A small autoregressive pixel model, trained from scratch: arch transformer_decoder, 203450 training examples.
Rows from block 4, named by matrix and row number. Rows with one number belong to one attention dimension. Each number is 128 + 24 x the weight over its row's rms, rounded and kept within 0 to 255. All counts start at 0. After the name is the row's rms in percent of the matrix's.
# q: attention query, key and value (stacked) (model.blocks.4.attn.qkv.weight, 384x128, the q third), inputs 0-63
# k: attention query, key and value (stacked) (model.blocks.4.attn.qkv.weight, 384x128, the k third), inputs 0-63
q.8 104 [113  92 151 112 107 162 124  86 127 145  54 123 110 138 134  97 138 128 148 121  88 128 123  72 126 161 133 151 134  97 174  82 140 133 155 133 169 150 120  89 148 106  96 138 111 129  94 102 112 121 107 162 123 103 117 158 162 132 166 139 160 131 121 147]
k.8 110 [128 107 118  97 119 133 139  76 112 174 102 130  95 139  67 150  97 113 138 120 133 171 153  62 133 138 153 115 131 135 152 189 115 115 149 101  88 119 108 150 111  84 134 119 156  90 123  90 141 155 156 165 106 149 106 122 151  96 116 139 127 140  88 149]
q.9 110 [147 132 111  97 105  98 123 134 157 117 133 138 115 113 131 145 132 113 147 122 111 112 112 105 137 128 129  91 119 157 118 147 127  78 180 130 171 138 117 115 170 114 130 171 152 137 127 103 142 132 126 113  89 152 123 161 148 176 105  91 120 176 161 128]
k.9 112 [170 131 143  75  98 183 111  94 141 149 105  88 136  92 128 137 128 150 110 158 148 120 147  70 134 157 121 129 140 107 143 152  97 103 116 143 129 136 121 156 110  96 133  99 144 146 132 138 136  99 125 136 107 124 123 108 110 174 108 118 132 113  69  92]
q.10 092 [173 132 143 100 106 119 138 126 136 138 134 143 128 145 160  92  97 146 111 149 117 129 132  91  88 111 114 166 163 110 101 121 153 137 108 103 123 148  96 133 127 161  87 116  94 183 138 109 114  87 152 118 172 148 119 131  97 150 146 120 120 117 110 133]
k.10 097 [120  83 114 114 158 131  98 130 105 109 121 116  99 155 107 120 160 144  92 132 124 168 127 122 113 121 112 130 161 139 169 136 143 109 107 124 130 119 117 114 166  81 116 184 118  95 118 127 113 168  92 105 174  90  79 128 111 132 125 147  94 159 113 138]
q.11 097 [ 98  92  96  98 144 120 114 143 125 118 118 154  85 152 103 171 162 139 162 111 145 111 122 117 130 131 140 138 132 112 119 149 155 135 123 123  85  87 165 158 157 130 115 106 105 118 144 131 113 157 130 151 116 136 132 143 103 101 178 133 137 157 132 108]
k.11 104 [ 99 145 169 114 103 120 123 165 104 128 151 128 130 120  80 130 168 175 105 126 172  90 129 135 105 123  95 112 155 133 143 164 104  87 126 130 110 118 128 133 115 139 130 144 119 113 123  99 115 102  90 139 117 163 155 137 123 135 127 117 119 155 108 152]
q.12 098 [125 129 111 126 148  88 154 154 147 124 130 145 121  99 126 169 152 151 112 120 167 153 136 117 160 108 109 148 159 142 143 143 112 128 147 154 114 151 115 174 120 137 110 159 165  96 151 156 120 120 145 174 126 150 120  98 109  91 118 145 131 149  85 126]
k.12 100 [118 156 144 154 157 113 137 146 164 120 133 119 130 102 110 116 134 152 113  99 124 116 151  98 153 108 146 165 105 145 111 137 100  92 136 169 150 153 157 124 151 139 121 112 165 144 133 107  71 103 130 153 134 152 141  69 133 138 134 173 135 135 138 135]
q.13 094 [115 174 160 118 124 150 179 137 123 135 173 104 115 121 122 138  98 142 155 114 145 159 155 103  85  82 135 140 145 161 148 103 141 169  40 124 138 111 110 104 104 100 117  87 118 114  96 141 146 157 142 153  59 128  86 102 136 180 117 161 119 180 147 150]
k.13 098 [192 118 148  78 143 139 144 118 128 136 145 118 103 111 154 162 168  99 157 154 143 151 136  87 153  95  96 135 124 114 114 123 151 107 118 106  98 112 124 160 140 120 124 151 129 154 178 112 105 125 156 136 110 134 121  81 108  86 100 162  93 175 130 118]
q.14 093 [150 101 115 129 137 176 170 112 158 108 168 130 105  93 178 132 138 120 142 117 128 141 133 160  85 137 151  96 148  86 144 126 154 146 133 125 144 119 107 143 145 121 171 155 133 115 127 175  67 121 145 132 159 128  53 121 138 141 155 146  88 107 142 122]
k.14 098 [117 123 154  94 100 102 126 135 131 175 130 147 115 122  99 104 122 102 143  95 174 114 178  86 164 112 136 140 138 116 128 138 142 113 144  65 138 157  79 130 122 131 132 158 121 128 107 152 136 120 110 126 111 136  97 140 103 155 153 148 162 114 126 122]
q.15 108 [146 158 131 105 123 127 171  92 140 158 139 100  99  91 138 122 138 103 150 147 113 141 108 113 135 127 135 109 117 128 130 122 131 109 138 138 147 161  86 147 147 126 140 113 138  77 116 158 152 129 118 102 162 109 125 105 112 127 100 184 145 143 101 194]
k.15 100 [156 125 113 159 133 183 165 131 181 114 113 109 104  92 150 107 116 126 148 167 135 116 146 121 101 137 109 121 146 135 149 102 101 110 145  87 109 102 118 103 100  99 146 106 125 151 152 115 144 183 118 100 120 154  86 137 191 116 146 152 129 156 113 140]
q.16 106 [119  88 155 148  85 121 154 149 167 134 125 126 145 143 158  97 143 148 156 150 108 116 101 157 146 124 102 120 140 105 119  85 137 106 168 151 193 154 109 149 128 137 137 138 141 129 125 127 125 137 103 114 114 148 132 102 165 117 142 113 187 116 141  91]
k.16 105 [110  97 129 116 108 148 120 153 158  89 115 178  97 107 115 128 143 170 136 129 142 121 114 140 137 154 154 158 141 125 148 122 123  72 124 102 154 113  73 148 144  85 112 180 145 104 145 141 147 150 151 131 105 139 147 149 151 113 121 159 169 126 143 123]
q.17 102 [151 120 114 128 147 140 107  97 113  92 130 171 122 134  85 113 126 120  77 122 108 142 160 156 108 127 151 119 125 133 141  79 144 139 115 136 133 109 137 129  92 162 134  94 129 166 167 120 129  88 133 144 124 156 111 144 129 114 116 115 183 115 127 170]
k.17 102 [135 155 137 149 115 109  88 128 102 151 145  84 138  97 112 126 157 141 137 128 137 131 125 182 116 186 145 163 110  98 123 162 135 107  97 131  79 135  88 148 175 126  81 113 118 156 142 134  74 145 111 122 148  97 109 137 112 111 138 149  90  94 135  91]
q.18 107 [104 111 116 108 132 129 139 121 131 144 150 155 112 144 137 163 181 165  74 135 137 135 185 103 126 117 133 150  63 126 146 139 122 105 121 125 139 137 145 126 162 142  92 115 120 111 145 163 132 178 114 130 153 149 147 133 122 140 142 173 126 166 123 129]
k.18 101 [185 141 124 152 154 136 151 136 137  98  99  51 140 134 120 136  97 107 126 155 132 104 138 111 107 124 157 133 141 119  79  82 106 159 169 135 119 142 137 154 129 111 140 156 134 126 146 105 140  96 113 159 125 126 139  86 109 122  86 113 121 125  74 119]
q.19 090 [163 120 102 132 101 124 136 115 144 165 153 135 134 137 138 129 168 119 101 121  86 128 141 118 122 110 122 150  85 112 114 140 153 120 121 100 149 106 125 128 167 114  77 155 113 106  98 140 154 104 149 109  96 114 111 154 135 146 131 135  81 160 130 101]
k.19 098 [179 116 154 122 152 129 142 138  93 106 121 108 155 113  94 129 169 124 133 127 131 137 121  73 107 152 139 111 150 126 156 142  80 114  95 173 109 144 110 132 146 149 101 136 116 120  88 173 164 134 149 141 149 136 128 105 110 119 108 112 158 113  97 136]
q.20 115 [134 160 138 130 176  89 148 137 118  82 173 120 118 148 135 173 107 138 113 132 124 142 115  82 128  93  80 154 127 166 133 118 130  83  82 136 151 187 121 114 145 139 144 149 128 135 143 123 132 113 125 100  84 108 129 169 125 156  69  59 101 121 128 127]
k.20 116 [183 140 125  87 102 147 135 143 150 134 152 103 116 128 135 127 150  92  81 149 144 109  95 102 160 105 124 109 111  94 122 130  97 168  89 159  90 137 158 165 136 137 120 147 101 108 124 159 158 151 109 143 135 119 143 133  98 105 143 150 124 153 135 128]
q.21 095 [110 174 111 112  98 122  70 108  94 127 123 159 102 140 117 131  91 144 113 165 149 108 174 113 163 136 121 157  97 142 107 113 162 118 131 134 131 103 123 147  97 134 133 102 142  94 121 105  90 154 128 173 111 156 132 133 139 204 131  99  73 145 142 153]
k.21 102 [133 189 100  95 152 140 127 106 115 161 138  69 109 126  88 119 126 130 121 174 145 121 186 153 106 110 119 127 149  86  91 117 137 128  98 103  93 170 135  94 149 127 135 115 142 136 168 115 132  88  91 144 159 109 155 151 114 162 110 136 101 131 114 110]
q.22 090 [106 131 137 149 169 108 167 117 114 191 159  97 143 124  92 133 120 144 111 121 140 118 120  87 105 123  87 140  67 148 109 130 120 106 120 128  99 142  91  98 128 135 118 104 111 184 143 140 155 117  92 134 158 156 120 176 140 129 139 130 147 132 148 123]
k.22 097 [113 142 167 142 149 103 149 145 107 140 118 109 118 126 136 176 153 137 118  99 166 121 132 107 155  93 111 139 137 177  90 161  92 115 125 157  98 157 163 167 141 114 102 128 141 115 136 131 143 156 138 131  96 102 147  91 105 123 105 114 147 146 135 116]
q.23 103 [116 156 136 111 156 156 131 166 140 161 125 135 118 101 158 135 120 115  99 130 108  86 114 145 117  80  97  95 115 176 142 139 173  88 130 109 128 129 113 129 108 133  73 149  89 130  98 144 114 114 104 132 120  90 147 159 121 106  98 169 149 173 123 128]
k.23 102 [161 117 133 110 132 114 158 126 138 128 146 119  99 165 170 150 135 138 150 151 135 132  87 147 161 138 126 125 143 149 116 120 119 105 178 118 157 158 151 114 116 131 155  87 102 124 110 172 146 179  94 107 103 148 139 109 135 124 151 114 117 115 109 115]
q.24 084 [143  64 132 139 139 148 107 111 169 198 172 139 134 122 152  98 152  90 118 137 140 121 125 128 130 163 132 122  74 153 133 153 152 121 131 134 129 150 134 129 162 121 166 154 119  93 120 121 146 178 101 132  98 135 146 159 118 135 132 130 118 147 132 163]
k.24 093 [119 142 133 145 121 144 142 138 102 139  88 105 137 119 149 110 101 137 167 167 116 114 162 118 120  95 114 108 123 180 155  90  67 121 101 128 118 122 106 131 115 100 130 107 154  98 133 125 133 155 150 155 102 106 108 117 125 140 142 118 123 129 136 151]
q.25 101 [138 100 129  91 144 138 121 155 145 129 153 124 118 117 136 132 128 139 119 150 114 106 156  89 111 111 134 111  79 154 161 169 149 121 161  88 158 111 150 185 164  89 117 141 148 169  96 118 122 132 127 160  95 148 138 147 109 135  99 118 108 133 154 146]
k.25 111 [172 153 158 109 119 122 142 160 111 124 116 120 143 111  99 168 154 155 118 176 136 162 153  98 141 152 142 129 113 105 120 121  84 150 137 150 160 118 132 164 130 112  82 125 145 156 122 164 131  88 120 149 121 128 129 121 139 129 147  79 150 139 142  92]
q.26 089 [130 120 143 113 193 125 162 151 146  92 135 128 130 131 142 138 135 119 127  96 130 108 100 107 127 153 131 148 125 149 149 151 180 159 157 164 116 151 134 144 151 129 170 150  63 166  90 118 111 165 170 144 113 107 110 133 106 148 141 165 134 151 161 138]
k.26 090 [133  89 136  77 126 165 106 133 123 154 132 144 151 149 175 185 171 115 131 118 138 146 125 130 142  90 110 124 140 129 121  90  98  99 154  88 105 128 107 133 147  95  94 158 129 150 163 110 185 115  84 108 120  92 123 143 138 126 153 145 118 165 158  95]
q.27 095 [102 153 181  54  81 124 120 138 148 124 171 160 127 115 158 147 143 114 121 131 148 155 124 100 131 104 125  85  99 153 132 128 159 124 134 111  98 122 148 131 146 170 147 101 124 132 142 188 161 142 135 109  92 152 164 146 112 112 174 114 128 123 159 166]
k.27 094 [112 139 134 141  95 119 160 143 156 131 162  93  90 114 159 166 138  92 171 143 146  73 126  92 128 122 107 126 135 145 150  93 138 139 128 103 109 125 121 142 138 146 129 137 104 107 144 119 107 137 127 177 139 119  89  44 142 137 118 127 125 178  93 130]
q.28 103 [ 88 113 140 127 154 160 120 135 164  90 130 163 155  73 128 111 119 104 110  76 123 146 144 118  96 169 143 138 148 113 120 150 102 145 133 177 136 136 129  85 112 144 146 135 109 135 152 133 134 102 146 116 147 117 120 109 155  95 154 118 177 103 100 116]
k.28 104 [112 115 161 122 141 121 160 102 100 138 129 193 136 129 140 120 111 128 132 109 114 124  80 151 163 112 144 136 123 116 104 159 158  82 109 155 132 122 130 198 123 114 139 111 125 162 106  83 128 137 154  86 111 116 104 160 116 102 108 122 102  95 158 151]
q.29 093 [165 152 125 146 106 125 112 131 152 184 196 116 116 144 115 125 145 128 128 120 106  77 116 172 146 113 104 147  99 145 161 166 119 114 114  96 144 160 109 143 142 163 144 153 112 157 135 154 134 125 105 129 162 108 113 151 137 157  87 130  84 138 143 143]
k.29 102 [157 117 172 119 146 144 156 151 194 114 131 115 167 145 128 129 138 110 153 152 120 110 104 142 136 172  98 123 101 177 137 124 114 143  99  92 153 102 127 119 126 129 126 125 103 125 135 157 166 127 107 134 112 151 140 116 113 123 113 104 187 136 105 136]
q.30 090 [105 140 170 181 121 121 138 131 120 123 143 127 124 112 131  98 103 116 154 158 157 162 133 155 108 123 114 101 141  93  62 141 125 118 114 113 139 149 123 175 117  92 121 125 201 127 129  75 132 115 160 146 123 116 143 140 168 110  98 147 113 123 123 130]
k.30 095 [107 173 130  74 110 134 113 139 166 107 142 130 120 141 127 154 109 159  93 132 115 119 174 127 113  98 196 138 142 163  97 106 114 113 116 106 128 119 135 150 131 132  95 157  86 135 132 113 118 129 155 147 139 161 119 172 124 162 185 107 110 125 165 165]
q.31 095 [133  92 156 123 140 157 143 125  77 125  89 112 143 159  85 127 107 115 102 147 154 126 102  86 105 147 126 120 127 132 161 123 128 117 154 130 133 143 131 146 174  89 123 109  88 130 107 114  92 112 167  99 138 115 183 117 145 119 183 136 178 102 134 119]
k.31 101 [105 124  95 107 137 117 101 105 100 131 125 131  90  96 113 155 139  99 116 135  95 146 157 113 149  99 149 145 151 152 138 132 143 125 129 147  84 126 117 143 156 144 102 161 102 130 118 161 148 124 122 138 136  96  82 115 114 114  84 159 158 126 154 134]
q.32 097 [156 180 117  76 152 102 130  95 122 123 150 131 114 116 101 144 112  98 136 131 114 128 131 109 112 149  94 119 107 136 115 106 149  82 153 125 139  85 128 143 150 112 119 144 118 129 127 161 178  91 146 119 104 139 129 120 116 173  93 154 102 131 131 175]
k.32 096 [186 144 143 100 141 114 128 146 138 116 118  82 160 132 157 125 134 124  91 142 126 111 166 102 126 145 150  80 106 115 104 119 138 107 148 114 128 104 138 100  63 101 155  85  96 138 150 133 132 133 132 137  95 120 116 107 153 175 150 145 106 151 108  95]
q.33 091 [143 132 103 159 150 175 148 125 145 136 139 145 106 131 164 118 133 140 112 172 131 131  96 147 111 116 131 114 157  67 107 132  71 116  97 120 140 160 133 146 108  99 124  96 115 129 105 136 128 119 190 111 176 114 109 113 143 121 164 111 127 151 115 109]
k.33 087 [ 97 145 158 109 100 120 142 114  88 104 114 162 163 111 160 136 141 120 139 138 131 149 100 156 138 104 106 160 109 110 127 139 182 110 159 155  90  93 118 158 126 151 135 130 142 149 166 112 142 130 149  86 113  90 116 134  87  98 129 120 151 113 162 124]
q.34 088 [102 119 108 152 147 118 124 132 122 143 106 136 161 111  96  95 139 122 120 128 110 117 129 145 105 162 111  99 174  99 137 144  82 129 130 104  93 126 151 127 171 141 151 121 123 165 179 143  83 127 119 126 125 177  93 144 113  89 204 143  81 126 162 111]
k.34 093 [128 139 108 102  90 133 127 135 161  99 150 139 117 150  98 129 102 123 123  99 120 114 105 147 136 132 105 170 173 113 151 187 127 133 147 175  74 124 118 106 131 151 109 109 107 167 197 131 126 120 108 170 134 110 137 143 137 117 104 144 137 116 145 164]
q.35 091 [108 115 119 174 120 164 135 130  85 160 124 189 150 123 146 153  96 117 132 112 125 136  97 129 152 128 131  90 148 137 122 140 103 133 169  90  90 166 169  90 104 118 136 128 127 136 142 106 126 157 141 122 137 158  83 138 179 144 185 133  96 120  99 156]
k.35 097 [163 143 143  87 107 157 115  90 111 151  94 177 112 120 142  81 159 146 146 102 128 120 111 137 152 114 116 136 154 108  66 121 126 148 150 118 103  71 136 140 135 125 122 114 124 132 133 107 141 107 147 123 163 103 107 100 135 131 124 128 114  95 152 125]
q.36 090 [106 101 116 111  80 145 127 161 157  91 117 134 167 114 139 105 116 166 147  81 131 179 128 149 152 128 110 100  86 121 153 151 137 140 138 107 133 101 154 138 133 114 128 163 117 131 176 154 124  82  97 157 169 115 192 141 133 142 150 127 140 108 124 142]
k.36 089 [ 94 119 102 144 166 164 124 133 138 118 127 106  94 128 107 193 109 128  85 113 123  98 142  93 118 147 115 165 156 129 162  81  73 120 108  96 115 116 142 139 144  98 148 108 101 108  83 161 122 139 148 103 144 133 136  94 113 126 126 116 134 114 139 127]
q.37 102 [131 131  97 163 161 122 170 122 156 128  72 147 133  96 103  92 109 127 158  69 166 103 150 162  96 138 115 147  82 118 107 149 125 119 175 126 130 118  99  89 134 138 159 102 123 127 174  95 136 113 141 111 154 113 174  97 158 158 163 134 115 117  88 122]
k.37 104 [ 95 127  97 158 147 105 161 127 149 142 158 108 126 135 113 128 138 131 151 141  91 112 133 147 113 137 111 142 151 149 111 142  93  74 100  93 131 152 114 142 121  81 175 119 146 152 117 147 133 148 160  83 198 133 153 120 138 143 111 116 129 145 137 155]
q.38 094 [108 119 143 134 149  95 168 120 116 145  87 143  96 147  96 153 143  94 172 109 142  93 107 167 119 119 122 117 157 123 141 136 141  84 123 131 138 144 133 108 135 167 146 118 161  96 115 103 132 113 130 143 101 103 123  97 104  84 137 150 125 136 181 157]
k.38 097 [108 112 127 142  95 127 148 130 144 121 157 147 132  90 143 101 153 138 146 128  98 138 120 139 121  86 170 106 138 144 103 173  92 108 111 114 148 105 129 145 149 162 131 146 137  81 125 178 114 137 158 144 133 109 136  99 116 150 105 153 155 117 127 139]
q.39 109 [102 125 166 161 145  91 108 143 147 131 105 111 114 137 146 143 136 155  88  92 109 115 114 117 155 148 143 105 155 128 156  95 152 118 114 148  98 139 148 161 168 166 127 132 150 119 118 134 134 150 127  78 156 107 128 145  87 133 108 112 118 106 148 109]
k.39 105 [171 112  87 124  97 154 144 135 152 120 152 145 113 108 122 116 130  85 104  69 114 100 136 164 107 128 142 109 166 158 161 128  59 157 139 131 144 118  94 110 162 107 149 181 120 140 111 113 139  72 155 171 147 118 135 101  95  93 135 156 132 158 125  95]
q.40 085 [137 144 160 144 133 124 121 124  96 120 107 149 113  93 120 143 141 104 131 101 143 160 123 194 161 172 133 141 126  83  74 116 112 138 149 120  99 162 137 121 112 100 145  94 142 101 116 127 144  92 112 136  79 161 144 132  94 113 118 109 124 129 117 139]
k.40 103 [ 84 181 133 115 119 151 153  86  80 109 162 151 138 109  76 111 172 116 130 150 141 135 127 129 108 112 110 162 123 138  99 135  76  97 127 121 135 113 120 152 157 150 116 100 123  91 134 157 117 118 135  91 192 139 136 133 134 130 116 143  90 138 141 130]
q.41 107 [132  68 158 144 120 160 143 123 118  99 136 113 143 160 147 162  94 117 162 125 128 118 117 162 144  87 133 137 118 168 123 172  96 122 105 108  85 142 120 141 127 152 133 150 117 109 101 165 158 118 133 120 114 105 130 145 144 110 108 103 125 149 144  60]
k.41 116 [120 143 119 155 154 138 187 133 119 126 148 129 135 103 169 126 137 113  88  89 127 163 152 110 131 129 129 112  78 121 147 102 121 157 125 154 114 147 132 168 166 120 133 102 115 140 159 148 142 109 116 166 113  99 121 158 103  97 138 165 121  89 128 147]
q.42 101 [113 106 151 130 138  98 134 159 175 154 116 133 148 138 102 107 141 123 161 115 111 109 158 146 130 149 179 108 169  87  56 180 150 135 151 113 100 107 156 123  99 127 112 113 186 134 150  91 106 145 135 150 112 109 123 119 156 110 123 111 115 139 102 113]
k.42 100 [118  82 140 127 123 103  97 111 103 105  61 163 132 140 125  97  85 106 130  84 153 131 115 160 134 144 139 178 139 141 120 127 114 146 126 157 102  94  99  96  87 130 139  96 121 147 167 130 138 108 156 139  99 161 160 151 149 188 139 124 117 121 133 154]
q.43 095 [108  96 155 114 106 188 119  94 154 147 125 105 142 120 114 133 117 132 144 160 136 114 107 136 110 124  85 127 131  82 117 129 111 106 136  80 137 162 133 125 169 125 139 136 132 150 149 178 134 158 123 101 123 128 132 179 154 160 188 129 167  53 110 119]
k.43 101 [109 134 134 119  79 154 155 136 117  89 149 161 117 139 120  97 144 123 105 152 143 164 124 160  98 132 160 123 190  86 127  88 117 147 128 111 151 134 176 134 110  53 117 100 113 112 115 155 134 176 119 150 116 125 132 164 151  88  99 130 153 146 105 125]
q.44 091 [127 112 130 131 152 142 124 104 105 142 136 116 129 136 129 167 141 117 117 103 139 155 146 103  76 146 117  52  92  68 118 117 154 137 130  84 129 127 142  78 107 129 133 126 164 101 119 123 144  97 112 113 114  58 118 107 137 158 145 101 121  96 113 141]
k.44 099 [ 95 143 119 113 125  75 117 114  97 172  85 147 125 157 125 127  92 153 129 140 150 123 135 150 130 106 172 125 140 123  95 106 128 123 102  87  89 123 121  91 140 125 122 181 104 111 103 165 159 159 141 101 194 158  97 147 137 102 128 132 111 162 143 166]
q.45 085 [143 110 143 157 123 161 144 108 101 133  93 139 107  97 112 127 141 175  77  73 133 140 154  92 133 128 154 110  90  83 121 139 112  74 136 142  89 144 128 181 108 141 107 125 141  98 183 106  65 128 111 130 124 124 149 124  93 131 105 113 113 135 138 110]
k.45 097 [107 167  90 129 124 108 123 140 127 104 124 151  94 102 127 151 120 138 130 162 154 103 138 165 126 105 113 167 120  80  62 102 139 123 114 181 107 120 112 141 123  96 144  95 156 109 153 141 146 128 170 136 109 145 140 133  72  77 142 156 118 159 147 178]
q.46 096 [133 176 115 138 121 172 181 131 120 114 156 134  99 151 162 158 166 190 139 119 156 119 137 131 123 157 123 150 116 146 150  92 133  97 106 135 122 123  97 174 153 141 115 161  88 104 121 135 191 152  93 133 145 161 100 119 132 129 119 153  79 161 106 146]
k.46 091 [147 154 153 146 151 131 119 104 135  73 155 145 123 157 153  81 171 115 137 158 100 129 158 123 141 115 130  87  91 150  73 119 122 117 127 165 154 100 135 134 135 157 168 121 158 163 122 130 176 102  83 112 140 142  98  90 146  98 101 128 122 151  97 116]
q.47 091 [ 35 122 125  85 159 104 132 145 113 118 128 121 114 124 112 142  96  97 170 134 151 124 140 143 132 147 136 126 109 122  90 130 171 139 123 131 110 120 114 204 115 111 140  90 127 121 149 120 103  89  79 153 114 137 111  87  98 125 136 148 112  93  83 139]
k.47 090 [115 120 151 120 120  89 153  90 143 112 152 114 106 152  93 109 104 109  97 162 156 123 156 124 102 103 106 169 167 100 112 137 110 110 114 119 125 160 149  97 108 160 122 140 102 150 132 121 110 117 150 125 133 120  97  95 110 174 118 124 140 122 148 103]
q.48 090 [102 135 138 126 114 108 128 117  64 134 157 157 116 119  94 139 107 119 136 136 128 114 157 105 145  91  85  89 161 143 109  79 114 165 152 118 122 133 114 145 117 102 130 126 132 119 131 124 128  79 139  98 138 143  89 114 123  99 123 126 127 176  95 146]
k.48 092 [152 186 132 106 133  90 145 122 127  94 150 166 138 147  97 111 133 131 157 163 104 106 132  81 162 184 138 111 113 124 132 117 141 106 126 143 159 108 133 142 138 137 145 114 110 120 117  79 148 122 166 146 120 143 106  98 104 154 155 114  78 140 143 132]
q.49 087 [ 84 105 116 128 157  85  93 114 118 124 163 139 138 159 123 144 146 131 120 163 157 132 162 137 162 132 135 124  86  82 123 122 143  86 145 160 129 155 115 154 113 121  69 122 188 122 127 129 144 125 116 124 102 156 161 127 137 116 103 138 105 131 114 112]
k.49 098 [122 164 127 112 134  97 100 140 111 135 125  75 161 136  96 117 113  95  87 142 136 124 174 120 131 146 148 106 158 168  86 133 109 126 115 159 111 141 122 131 105 137  84  99 162 138 125 139 127 128 116 100 129 153 115 114 150 106 168 113 138 133 140 140]
q.50 099 [149 137 135 167 180 130  94 119 111 182 115 117 132 146 125 110 146 154 117  90 149 125 152 118  91 134 130 103  86 147 111 152 111 136 136 109 137 121 106 132 125 137 103 122 112 123 120  86 141 108 123 168  72 111 103 152 137 155 149 120 116 111 173  86]
k.50 100 [163 110 100 126 138 139  54 160 138 165 112 108 116 130 129 164 114  68 116 126 162  80 120 127 165 142 117 113 106  98  80 141 120  98 129 146 121 118 148 118  92 130 115 148 190 148 129 141 138 151 159 103 123 126 115 150 135 111 136 145 134  77 154 134]
q.51 093 [127  99  91 147  99 159 178  88 154 106 178 151 141  85 127  99 196 167 157 139 164 120 105 163 132 137 149 100 130 100 120 119  97  95 168 137 149 130 104 114 156 124 171 142 130 102 134 150 153 120 132 127 157 156 122 119 131 120 113 103 141 104 119 147]
k.51 105 [ 55 150 125 129 105 121 163 144 166 105 113 154 143 132 123 161 116 122 157 139 125  82  96 103 130 107  99 129  93 131 153 127 113 107 132 111 155 124 123 134 125  96 147 110 150 127 115 143 144 133 118 122 183 172 137 148 155 145 157  78 135 130 130  79]
q.52 092 [104 184  95 148 104 120  99 161 148 144 142 141 162 100 154  91 124 133 118  95 161 167 173 123 156 120 138 164 106 159 153 116 149 108 137 130 134  92 103 132 131 103 153 136 120 140 151 151 137 126 135 121  90 144 111 119 154 138 117 121 101 151 139 151]
k.52 099 [178 120 113 128 153 164 119 121 119 117 140  99 122  91 119 174 133 148 142 163  90 103 154 130 157 174 143 141 125 102  86  70  88 145 122 139 104 120 125 106 149 117 158 114 200 143 121  94  76 123 136 156  73 137 122 142  99 104 131 124 115 176 144 142]
q.53 104 [121 147 143 137  73 141  90 180 161 110 166 135 133 136 158  93 152 105 147 173 142 136 140 137 138  87 136  76 127 131 153  94 143 120  99 129 171 148 134 131 128 145 139 121 132 183 143 129 108 103 103 141 117 123  97 132 115 122 153 101 118 168 118 133]
k.53 110 [134 136  88 121 107 115 120 107 132 111 106 108 149 111 145  99 143 100 124 147 151 100 136 127 144 193 137 137 162 129 151 126 143 134 149 159 146  74 117 160 161 119 100 124 134 108 133 168 113 154 124 118 124 146 121 113 121 156  94  74 116 133 121 109]
q.54 096 [140 169 113 127 150 113 145 141 110 117 134 134 134 144 112 135 197 143 143 145 134  94 157 173 121 108  62  99 137 142 118 124 106 121 115 122 136 145 132 143 100 133 144 125  84 140  92 146 128 169 118 122 133 135 150 155 120 156 146 122  96 137  93 148]
k.54 110 [147 176 101 176 131 141 109 114 121  93 148 133 172 135 149 114 169  87 129 122 162 132 155 163 129 136 136 132  90 117 130 141  90 128 120 152 152 122 139 130 118 171 152 124 135 140  80 144 173 123 143 124 145 177 156 156 121 119  97 133 147 134 138 148]
q.55 089 [135 130 116 146 115 159 138 136 123 103 106 145  99 122 120 131 153 120  96 164 104 138  92 142 144 147 131 189 149 125 113 156 171  86 151 129 122 109 115 150 157 141  88 131 111 112  97 138 144 145 139 172 133 135 136 147 134 127 114  97 108  85 146 113]
k.55 089 [168 129 120 113  96 141 108 166 142  81 138 118 129 135 139 105 157 163 141 121 100 106 126  84  70 135  95 176 143  94 109 112  69 151 135 146 132 123 104 117 119  90 124 160 160  95 104 132 144  98 143 149 119 132 127 152 140 159 146 153 156 123 100 113]
q.56 103 [111 122 133 154 194 112 147 122 117 169 134  97 141 122 156 145 120 116 149 173 156 125 184 101  91 121 139  93 114 185 157  98 138  92  85  91 158 136 137 134 139 143 123 107 108 158  84  91 139 142  92 111 120 114 108 102 146 142  95 154 122 131 130 135]
k.56 105 [126 113 126 118 168 131 145 148 118 118 141  92  82 140 119 144  90 151 108 183 148 133 147 118 157  94 161  92  78 142 136 144 138 134 100 159 118 152 155 175 118 177  89 114 141 162 119 133 128 122 117 151 132 118  82 140 115 111 109 128 146 154  99 123]
q.57 102 [179 145 175 100 111 159 144 106 101 117 137 132 119 135 111 175 105 107 106 177 115 148 145  73 104 134 123 122 146 143 124 106 147 108  89 140 122 137 139 129 158 103 128 129 111 141  79 185 154 129 105 109 124 127 157 158 130 136  80 109 164 148 138 119]
k.57 111 [127 150 122  85 135 149 115 111 142 106 183 100  94 139 140 163 143 117 101 152 120 131 121 104  97 137 115 100 153 134 118  70 156 134 100 140 107 121 114 150 117 103 104 111 114 117 146 119 154 121  68  89 116 119 149  95 145  83 130 136 116 155 110 125]
q.58 103 [166 106 108 127 107 120 118 145 164 128 111 166 132 128 139 102 147 128 122  54 123 132 122 149 108 164 128 140  75 121 120 166  78 182 120 162 148 169 121 159 152 140 174  96 155 143 176 151 169  99 103 156  95 105 128 129 145 117 129 131 146 107 161 141]
k.58 107 [110  83 158 146 148 135 119 128 158 130 135  94 141 144 127 143 143 126 142 171 146 141 134 133 101 144 136 134 115 144  90 118 112  87 108 125 160 105 107 122 123 121 155 133 108  97 142 136 113 151 165 117 139  83 155 118 172 114 138 157 124 123 161 148]
q.59 107 [119 133  95 138 172 125 110 106 149 101 139 131 150 126 129 168 114 111 145 148 125 132 161 109 137  84 131 105  88 158 149  97 129  75 122 147 134  89 124 130 115 140 176  87 144 167 169  70 150 121 146 112 118  88 146 100 103 128 126 162 112 124 154 141]
k.59 105 [103 125 139  99 141 158 127 129 158 108 158 116 170 112 125 123 111 126 146 147 144 126 118 127 113  98 108 128 118 138  97 156 123 129  62 104  70 119 153 177 136 166 117 138 113 130 118 141 138 109 136 133  93 109 132 124 152 133 126  84 125 151 120 128]